config.yaml
crop_scale_min: 1
translate: 0.12
encoder_arch: "wide_resnet"
encoder_avg_pool_shortcut: true
encoder_widths: [160, 320, 640]
text_encoder_causal: false
text_encoder_activation: "quick_gelu"
text_encoder_mlp_ratio: 4
adamw_lr_other_params: 0.0028
lr_schedule: "cosine"
final_lr_fraction: 0.1
adamw_weight_decay_other_params: 0.01
Rows from block 3 of the text encoder, named by matrix and row number. Rows with one number belong to one attention dimension. Each number is 128 + 24 x the weight over the matrix's rms, rounded and kept within 0 to 255. All counts start at 0.
# v: attention query, key and value (stacked) (text_encoder.blocks.3.attn.qkv.weight, 768x256, the v third), inputs 172-255
# proj: attention output (text_encoder.blocks.3.attn.proj.weight, 256x256, transposed), outputs 172-255
v.77 [140 119 125 104 156  98 123 141 169 140 104 124 140 126 160 102 143 140 114  99 148 142 152 140 123 106 120  88 127 160 135 114  92 139 121 136 105 151 134 124 100 117  93 104 143 103 161 133 139  99 118 110 138 154 108 114 132 107 129 138  87 111 125 125 106 130 146 154 103 142 153  95 129  99 129  86 122 110 131 108 137 149 107 119]
proj.77 [121 160 144 127 126 114 145 101 121 123 156 107 159 113 133 139  99 144 115 149 118 126 101 135 159 138 115 145 122 118 117 129 137 162 137 138 147 125 130 103  78 124 136 135 113 121 101 151 115 144 113 155 120  86 160 177 157 155 141 139 155 101 117 101 161 183 140 125 134 172 170 135 124 123 123 146 128 161 133 141 132 120 167 115]
v.78 [126 119 132 133 124 122 176 104 145 106 123 120 163  98 141 150  66 152 148 123 129 135  71 109 141 138  94 134 135  89 125 153 127 143 138 150 108  90 120 149 191 129 144 107 136 172 135 103 138  88 111 124 103 130 107 144 131 102 114 107 117 145  94 145  97  82 125 121 129 138  98  81 110 151  97 142  92 100 132 159 127 120 141 113]
proj.78 [136 132 124  86 120 121  97 144 109 136 138 123 108 144 138 103 145 103 155 135  92 146 139 131 110 112 114 156 100 123 133 109 166 100 140 141 163 151 133 156  85 146 141 118 101 102 114 157 131 113 123 129 141 136 136  97 138 153 124 173  91  98 140 139 131 142 132 128 124 104 143 148 149 116 167 132 159 126 115 123 141 139 118 136]
v.79 [110 131 149  88 157 126 121  93 127 147 155 115 125 131 108 109 121 124 130 118 130 142 113 129  94 187 106 126 100 124 163 115 169 135 135 153 183 159  92 137 108 169 133  91 130 133 124 114 162 121 131 127 113 143 128 117 129 146 152 152 101 164 145 128 150 107 121 108 136 123 136 120 127 134 107 116 121 136 130  90 152 110 121  86]
proj.79 [139 127  96 120 127 163 131 139 122 127 114 140 137 157 149 140 127 156  99 162 160  92 126  93 109 107 149 145 121 117 141 120  76 116 125  90 109 138 147 148 147  95 106 105 159 115 150 114 118 138 113 144 140 134 120 165 114 114 134 100 147 151 126 113 122 141 125 114 117 122  84 130 142 140 160 144 123 113 108 153 129 145 163 139]
v.80 [147 102 137 121 165 165 130 134 169 121 150 120 106 143 101  71 118 113 167 124 141 144 100 159 106 146 141 153 130 106 107 110 114  94 123 155 141 114 128 139 134 146 100 111 115 143  92 165  88 159 148 139 147 116 131  84 164 117 122 151 131 111 107  90 180 147  82 135 146 132  90 121 105 138 112 146 117 139 166  98 113 150 107 168]
proj.80 [ 96 130 116 121 133 131 127 104 113 115 112 139 102 165 161 167  99  99 124 122 132 121 128 117 142 124 140 166 125 128 151 136  72 111 133 136 128 148 110 107  88 172 171 163 136 100 163 103 123 125 126 137  96 152 129 102 106 155 135 170 148 166 129  81 135 130 134  99 137 125 129 114  70 153 129 111 139 130 110 132 164 148 175 143]
v.81 [129 135 153 119 165 140 169 144 137 116 131 157 150 109  92 147 103 131 131 124 131 128 100 156 107 124  98 176 152 141 121  98 119 143 120 115 140 110 130 108 131 105 128 148 119 127 161  98  92 112 100 137 144 139 140 126 148 105 123 175 129 166 133 119 113 105 136 150 170  87 107 162 138 102 126 120 158 135 106 137 104 143 154 152]
proj.81 [133 133 116 133 103 115 135  90 144 115 122 123 150 106 118  90 132 137 125 138 149 113 109 123 141 111 129 124 135 145 112 134 127 127 120 140 120 154 128 157 121 133 150 136 150 131 113 164 151 118 133 125 119 104 117 122 145 153 113 115 102 117 136 142 129 130 131 134 100 119 151 102 119 116 137 107 118 147 139 133 124 135 109 116]
v.82 [135 109  97 127 116  99 120 150 122 108 140 150 161 127 119  90 161 137 111 134 128 128 159 116 128 136 108 149 137 114 130 129 167  94  91 155 129 115  94 111 116 113 134 141 124 120 128 122 124 132 117 134 145 153 106 122 137 142  91 113 133 134 138 137 100 159 134 164 108 155 105 114 128 122 126 150 125 126 115 167 110  93 120 137]
proj.82 [148 129 130 135 142 121 144 146 116 153 139 109 109 140 169 108 137 154 179 151  90 119 124 149 136 149 133 114 149 137 129 109 142 137 132 107 124 116 129 128  94 123 121 107 105 125 127 116 153 105 127 112 128 103 128 134 116 144 144 138 137 129 122 124 102 122 149  88 126 117 149 129 118 142 137 121 153 142 114 131 125 100 100 151]
v.83 [119 103 105 185  83 104 119 100  93 164 117 111 130 166 119 170 114 155 121 135 114 120 134 119 110 112 126  89 153 145 113 133 108  90 112  92  89 137  99 128 115 131 109 106 143 104 172 137 140 114  70 133 104  65 166 129 175 125 111 103  98 119 128 101 108 149 143 154 107 113 150  94 133 134 169 143 100 135 114 103 124 134 117 123]
proj.83 [122 156 166  98 110 157 129 171 134 151 175 185 100 131 138 119 162 107 147 154  96 139 133 151 111 118 110 155 145 120 162 140 122 178 157 169 120 131 100 149 135 167 132 131 145 117 137 123  96 131 168 165 140 117 123 123 117 105 131 170  96 142 182 179 127 145 127  69 115 128 120 118 137 153 112 160 112 103  97 112  99 122 132 112]
v.84 [147 119 126 147 130 144  81 116 156 129 120 120 142 123 123  95 165 129 115  98 123 195 146 152 139 131 128  83 118  90  98 132 115 126 114 121 182 146 120 137  72 143 115 120 101 133  91 130 189 131 145 128 152  84  97 128 135 153 153 131 119  98 169 128 133 133 117 135 151 119  96 139  81 116  92 115 165 117 129 110 113  94 149 152]
proj.84 [147 122  95 166 167 119 126 122 142 138  94 134 138 116 118 144 108 157 150 112 126 114 174  97 172 117 131 130 130  71 126 105  77  94  83 133 115 155 158 130 127 122 138  94 133 131 146 114  91 115 154 109 117 177 116 134 146 128 104 119 178 135 136  94 147 134 150 110 105 142 156 147 158  87 158 142 111 125 140 135 140 144 144 140]