{"model": "contrastive image-text model", "text_encoder_activation": "quick_gelu", "optimizer": "soap", "lr": 0.0016, "shampoo_beta": 0.95, "one_sided": false, "ema_decay": 0.99, "steps": 8800}
Rows from block 3 of the text encoder of a small contrastive image-text model, named by matrix and row number. Rows with one number belong to one neuron. Each number is 500 + 50 x the weight over its row's rms, rounded and kept within 0 to 999. All counts start at 0. Numbers have three digits each. After the name is the row's rms in percent of the matrix's.
After each neuron's rows are labels from the 100 texts, of 14976, where the neuron reaches its highest value: "fires on" is the input token at the peak. Only what is clearly more common there than usual is listed. The data: photos of plants, animals and fungi (iNaturalist).
# fc1: MLP up (text_encoder.blocks.3.mlp.fc1.weight, 1024x256), inputs 172-214
# fc2: MLP down (text_encoder.blocks.3.mlp.fc2.weight, 256x1024, transposed), outputs 172-214

fc1.719 090:513441512578485420444468493477513422464491460466562588453509529429426451406470503513503486498501467485529521461478496589502523499
fc2.719 116:543489497582430579529526533466492564546509540408555496420491408423584528499551586517502500576581476478561556571530521461571507496
fires on: "("

fc1.524 091:417572524556557461524421499531415496472504523524466567593369473478397444582552481446468547484513564466515454487447491464558576472
fc2.524 086:611566523544541477606460402495514435474466478564479453446596429421501445523488460502475429557438495518490428524487488363465409505
fires on: ")"

fc1.529 092:559442552477515435505435415540524470479420515587559481511554574486563662499541545529392528424479545479492433556475551502498470521
fc2.529 091:544533412526560452486525458451518531473506406545480464527483577532617520531522456423560569549513499498545382479421512476457639619
fires on: "<end>"

fc1.728 077:442471484529559530477429524494575496643543465409522504522459531418500512634530475477515424521510495477569571458534489468486512549
fc2.728 068:420541451526536418493457546512463587404475557510445437430566482511618452483511538517463451521501595555546516588533462460575594511
fires on: "major"; "pitangus"; "canadensis"; ")"

fc1.155 120:428480363399548430447536451421563538427452476510485399529478566451550407491518541507458509456468492498460514421519535490569542489
fc2.155 122:493465471495546573556544477453522465521501564437473496474492537479518501522484428552564549512573463462475498488511500429559493442
fires on: "grebe"; "elegans"; "loon"; "gadwall"

fc1.583 105:552427503390564582482461438470471461427434469511491403429482426514528428559545535586519500518513470468503497371508477524506566495
fc2.583 099:542491585559493473646468556546483466522535499613473502460474466513427530542549493459420570489520408511507502497462388561487443543
fires on: "corvidae"

fc1.40 102:564516520455527467506471525526490511517493434485453541490567469528488497532467577547465506583399518454519419515433551466399478499
fc2.40 095:482461431642532494539497510550444485523453511515546472483535570517476539436516477443487478519469526535525491472438459491494424465
fires on: "laridae"

fc1.507 098:525531474451454507476468583504528500493512432565557457416543516537540413495560506486535506487508432471485450503551584442502491556
fc2.507 086:550488517516498422559514481435514512522415439439472502446580603537504617446549507464548445475565589530499496505459503625391497515
fires on: "laridae"

fc1.200 093:475547530421514604509477507420550499527560421469589474439552584577476476572477538582486537511494486454530473517445453463531507498
fc2.200 080:491564468425635464551416500586473552524520575577494582455481534441503610495599502438636500498484414534597580558470469503623503433
fires on: "corvidae"; "cardinalidae"

fc1.421 091:491419476445541443507555554559523458508457498534411515453486504532579454492432562454506454488454477501493500469482547457448524490
fc2.421 098:443477570469531453415512486517420512504493479503485443498499460478533512517497497471427446432543520395506403450434533488520509437
fires on: "("

fc1.203 083:511519526582504499569485654504473461492544446478515402511553478468444463447485567550607461453482493481483528478494503574436520450
fc2.203 080:641471392472480542468561514491497460505400544580513520562514509451479520421528538573369520502474580530507485416469474521577527465
fires on: "insecta"

fc1.592 111:522487444469485486484454448564498581469512545642495399475505558563619427496503501481523506490471536427456546453536538510438496427
fc2.592 098:517537543453465461547389481598508489545494535498518488467551600521484535559530515529489549411497444509500463507475480501538465539
fires on: "formicidae"; "xylostella"; "acrididae"; "curculionidae"

fc1.647 086:504544481466425493508470555497485537481582544535495513491422534495512540498513568496549512505500494406503511565469481388493398496
fc2.647 084:575538469427550522508415554399461451638493447494524467403465525509484532494560435471559538581478548474543525497596492438535587498
fires on: "("

fc1.475 110:481532418544466463478489443522619546412418488550548505504522499481487580472476494618472460510606394562472526531472486463484594514
fc2.475 100:500565438532528434419491552522537436474464482523501445493566510501483503506519511429427548516495488503485432485476475573491575456
fires on: ")"

fc1.7 081:434520396417454439519554530489478505534522508539523468441509433511507451563559470457511539498498381524556460458443483538529447496
fc2.7 086:536535492549501450536546500517598608500528430454467577471554444529584481512525504494495434532455525537509501499543479567446528483
fires on: "laridae"; "trochilidae"

fc1.709 132:570520513538449508577446504549494473523581516492465463415534468510598456486473468543480461489455437513461458467526428560460576476
fc2.709 124:626508525497483512525517534512524514505457470609489487507509536523523562464489468527575530476552542582456425591605464493431562467
fires on: "corvidae"

fc1.397 084:489428487568448502519490524486546454453482429482501572438560516487510494539430489529562432431442469437505407486516461497541589490
fc2.397 083:471524469505448455492558437493532581514472498444533446560469579471597492472470464503529527442462501536517468485540525390531436460
fires on: "grebe"; "violacea"; "steller's"; "cisseps"

fc1.698 099:522545506618491477485476488475511592520504544494537496489405472559458444502467474543562477572610498566438473488528547490446500482
fc2.698 105:441548475510518453524464494471516606460450476541486438493558447565520437423486504610552462549454522505486472533504532484512559553
fires on: ")"; "major"

fc1.426 099:506556494519519490434504529409465417604556487573491469544488533518488509511497608514478486543519466453419531434501541514496583380
fc2.426 093:532308532469488494507564505531542494540465515550483485542485548518595540564492565485525553533548558539567490508609548508486596571
fires on: "columbiformes"

fc1.104 131:422591457416512457408483434470605452481528545562476494502455532470399446513458476583515447498500572500469429535510554366510451427
fc2.104 110:540531551460548487542463467530496420473493496515480533517405556497469421479520551648488478551466474569530449456462483491620474461
fires on: "major"; "taraxacum"; "wagtail"; "myiozetetes"

fc1.749 107:449560495560575403487451504543460529500555423543429482530470529493502522437431543539441456470463449500489469490400570523477525496
fc2.749 123:502550453468541460444481427497561506428447568605520479607445493584535515457513494582429467558468514449453437478494449518412556526
fires on: "insecta"

fc1.61 088:494438617523488472517535448476487501358481533480473385472580517432525514555528429483442552557423446475518602506444491459459467426
fc2.61 088:463536570541587509643424564530450444508561546584542457485509498452469388418461506505449540571536457458558510480464531507541568572
fires on: ")"

fc1.420 083:503459508510504477540521565485472560442458522585528447477530596468522391468524524453466531504493513554505536413536500485378522520
fc2.420 117:494352582465437449513584566534414530585544558545514481467479515497550467540492521467534552464464475485536476462542517464512541524
fires on: "("

fc1.595 095:468532496570488447475446413480531520527446527517500453495498573515473506477539526479469595488454495444501479515565563456461537414
fc2.595 088:456476472456498502462498531456511525538493521480496475487544467607473540487435540639436486525548516500414442516443444500586553471
fires on: "corvidae"

fc1.294 077:465498460467498443529432522385530548510460502488508425507500494505480546443566474572543500487539431408514528573548578528444560488
fc2.294 069:496440463483562520478522555531521512496474566532572542430590412496578453452424522435532483486619540519510478419567504499532525492
fires on: "major"; "bombus"; "six"; "geotrupidae"

fc1.283 106:538455460446455482542478509568353517352528442565580496472477542470533500458402494467517463523456498510539422586495508454492526499
fc2.283 103:511467417550548486550453489536537470561524542515471438553486553497524483485588486513443486564577487411523447509604477513528577462
fires on: "columbiformes"

fc1.149 083:454479512536535525501440610444465555450507579449548428532484499513505453481470515452531523570511562444443513528458559490451497511
fc2.149 081:600484467465612450435492581464391541561535450486529482429433507583545451550456503546550435555567525528533491606572469536515604437
fires on: "columbiformes"

fc1.125 116:482554536411481426451484430499510528479446547538542512546460507554431464534438456488439524509425521529452503447513460477485534536
fc2.125 101:519499534521600401477543593481534561459546482683485479524491499485553516495488434546450444503465514611514429545557595474457550539
fires on: ")"

fc1.337 098:479380523583559487473468453478468490545527459423548529580469509481487557367445537502544537520399443509467442453490543562452499506
fc2.337 091:430463553559531502531498547494461544520573457479522496516448531550526498524484557562409548531488489460458426572488457511443551528
fires on: "insecta"

fc1.386 079:580447494456472519496504403532510574427451529470455452556491516444526433526468500549428453402513494480415413571457548514478557536
fc2.386 072:505525484461552408527427542514463579488512539434588423473484582488490515506499478561417473536559562498474587554581503410628499462
fires on: ")"

fc1.403 107:464482520507472505504503465453421512577578428479470437620514439500497458552430451490500457516455501518468339611493578546526458513
fc2.403 101:535412572493510564500582547489512570605509435466513456475516451593527432571455543460534566498501495507527503433520512485527550576
fires on: "laridae"; "crow"

fc1.414 088:502472471558525475575410428414505494496494527535499406494438481553524476425448390529399475419525503485474505576494510520450501550
fc2.414 093:474517482497513470466532474490463546453507508494470473562567493433514419466426455545513516537532521622534487503478545453411566464
fires on: "major"

fc1.292 085:473500516532540407423447381413551570561533593481525403579511551489517514448506463478434546535532534595464510561498564497457526599
fc2.292 103:427542437499594508488511480541487546478470508593442457566422561508542496541457453552430457544533558520483489459574519557520528520
fires on: "<end>"

fc1.95 086:450478445440526381476557520479499459535538515521606466461461441455474504473455471589533552530446460522470473474541544511474476484
fc2.95 081:556415633535544514540466517510434449533534527465462435466514572524536453471439485490606546434460517451523443462473548472524531549
fires on: "insecta"

fc1.740 095:473451468542575463502500513478559462508537477454484537571569488432551474507447465508557443416555491530489528481488435475525462411
fc2.740 085:530551494423575459524596562532482500504548569498552583524503504483520443487419529447410452502405559470422520471507426468552578483
fires on: "grebe"; "oxyura"; "coccinellidae"

fc1.512 101:523504517504545433591471520541446507495566520448502502459482484572499508498582537434458430539596463561555512476455572518556556542
fc2.512 100:487511430549555424568525509521517501465529547626618558571477504545416556445446472461460548504491518436497415461457564516497545434
fires on: ")"; "psittacula"

fc1.733 091:494418542507440444466465561507535437441507507476431475431577498451618485478481554560450542469539512427476520448500527536454534449
fc2.733 086:517509519554474611480538571451459540511472522486523534373416408507645464553563471500570516476586476484472559513552592396584460553
fires on: "("

fc1.539 086:442580448499469509477516588584473483484558479505461565512452374509519464447516503601542455398521562481559505463523439501601551467
fc2.539 089:433484602516494514469490468533455474523478498422459389486451498503508529493516540502488417554549433519552482532518504464612554461
fires on: "class"; "major"

fc1.398 092:508544546523607477534506469578479535552517510504500568391525467511503533558485452474398440490526462499549489518502452462522410483
fc2.398 083:569552464442485512540496574487479523528475519564557478567446471467452565472557496560422512531535494512547524518456529535494603534
fires on: "insecta"; "diptera"

fc1.333 108:489490462481361457567512466481476425469512467415484535553522501506601376606475439509520483524450504475533476524439440507471508550
fc2.333 109:472539581522478483562510584511384482521587450574417467546463496489512502624569517430465543556464532524553548498459452515465507574
fires on: "insecta"

fc1.237 081:453481504383510431450469492534483488508485484552475542554503460506586522504525465462428456516445483449510470514513472433587582572
fc2.237 114:510451568499561417548488511516507499486557562603508463614428550428427546530466466365528436482511488446505437482561499493494600589
fires on: "<end>"

fc1.275 096:461568549594550462508455536442510500469492563486499384536539603441559423360390429536419446539440546548468455523451546491526590472
fc2.275 179:488666466510590473501509500501546577420459570536485479553498556468499540409400411578447470540464531526429462463436513501528497489
fires on: "<end>"

fc1.213 087:463518588504544426550501536579472503509488515466359524489574474429432484384482425532458496494440498491410504458450520541549573454
fc2.213 081:444460442540464417433539553599532475531496551447526427475503569597582493429434599609594466550504496424419474569436498578477446543
fires on: "lesser"; "yellow"

fc1.358 123:451496479544400553477512397544559473588502514525489496472581464444502459471599533489474521515544439494470489495489525465561491452
fc2.358 169:500580523503376617516513488524561502532500440461459532502537440455478554425580529484488479524546446529470536529528538482518501431
fires on: "class"

fc1.158 098:452446559419598505428578607600495465585531419440418417493441504458555389446389483519429516508540548488492559468435481448506491557
fc2.158 106:571540479418519538473541485511458575542491563408460451417506524505607504492461498531589527516531507486493586561566473479507493490
fires on: "("

fc1.81 093:486579372505511513545556551497589429408473459462567499498537585457474438463549542576545426463420470500464591543451459424481489427
fc2.81 089:564409484542441518476485503546505467402599491426509426532414476542526591581577499499504389519498567538533556476568616529589508483
fires on: "major"; "carduelis"

fc1.471 080:447500526481514461497549585474461461558494449516588534453358502449593419495470490518491534565520361446502462496439446568447561466
fc2.471 104:426326508481503443419528532544461486511550523510521466455551449488559510526497590438448565446447492480530531437539503433447498509
fires on: "("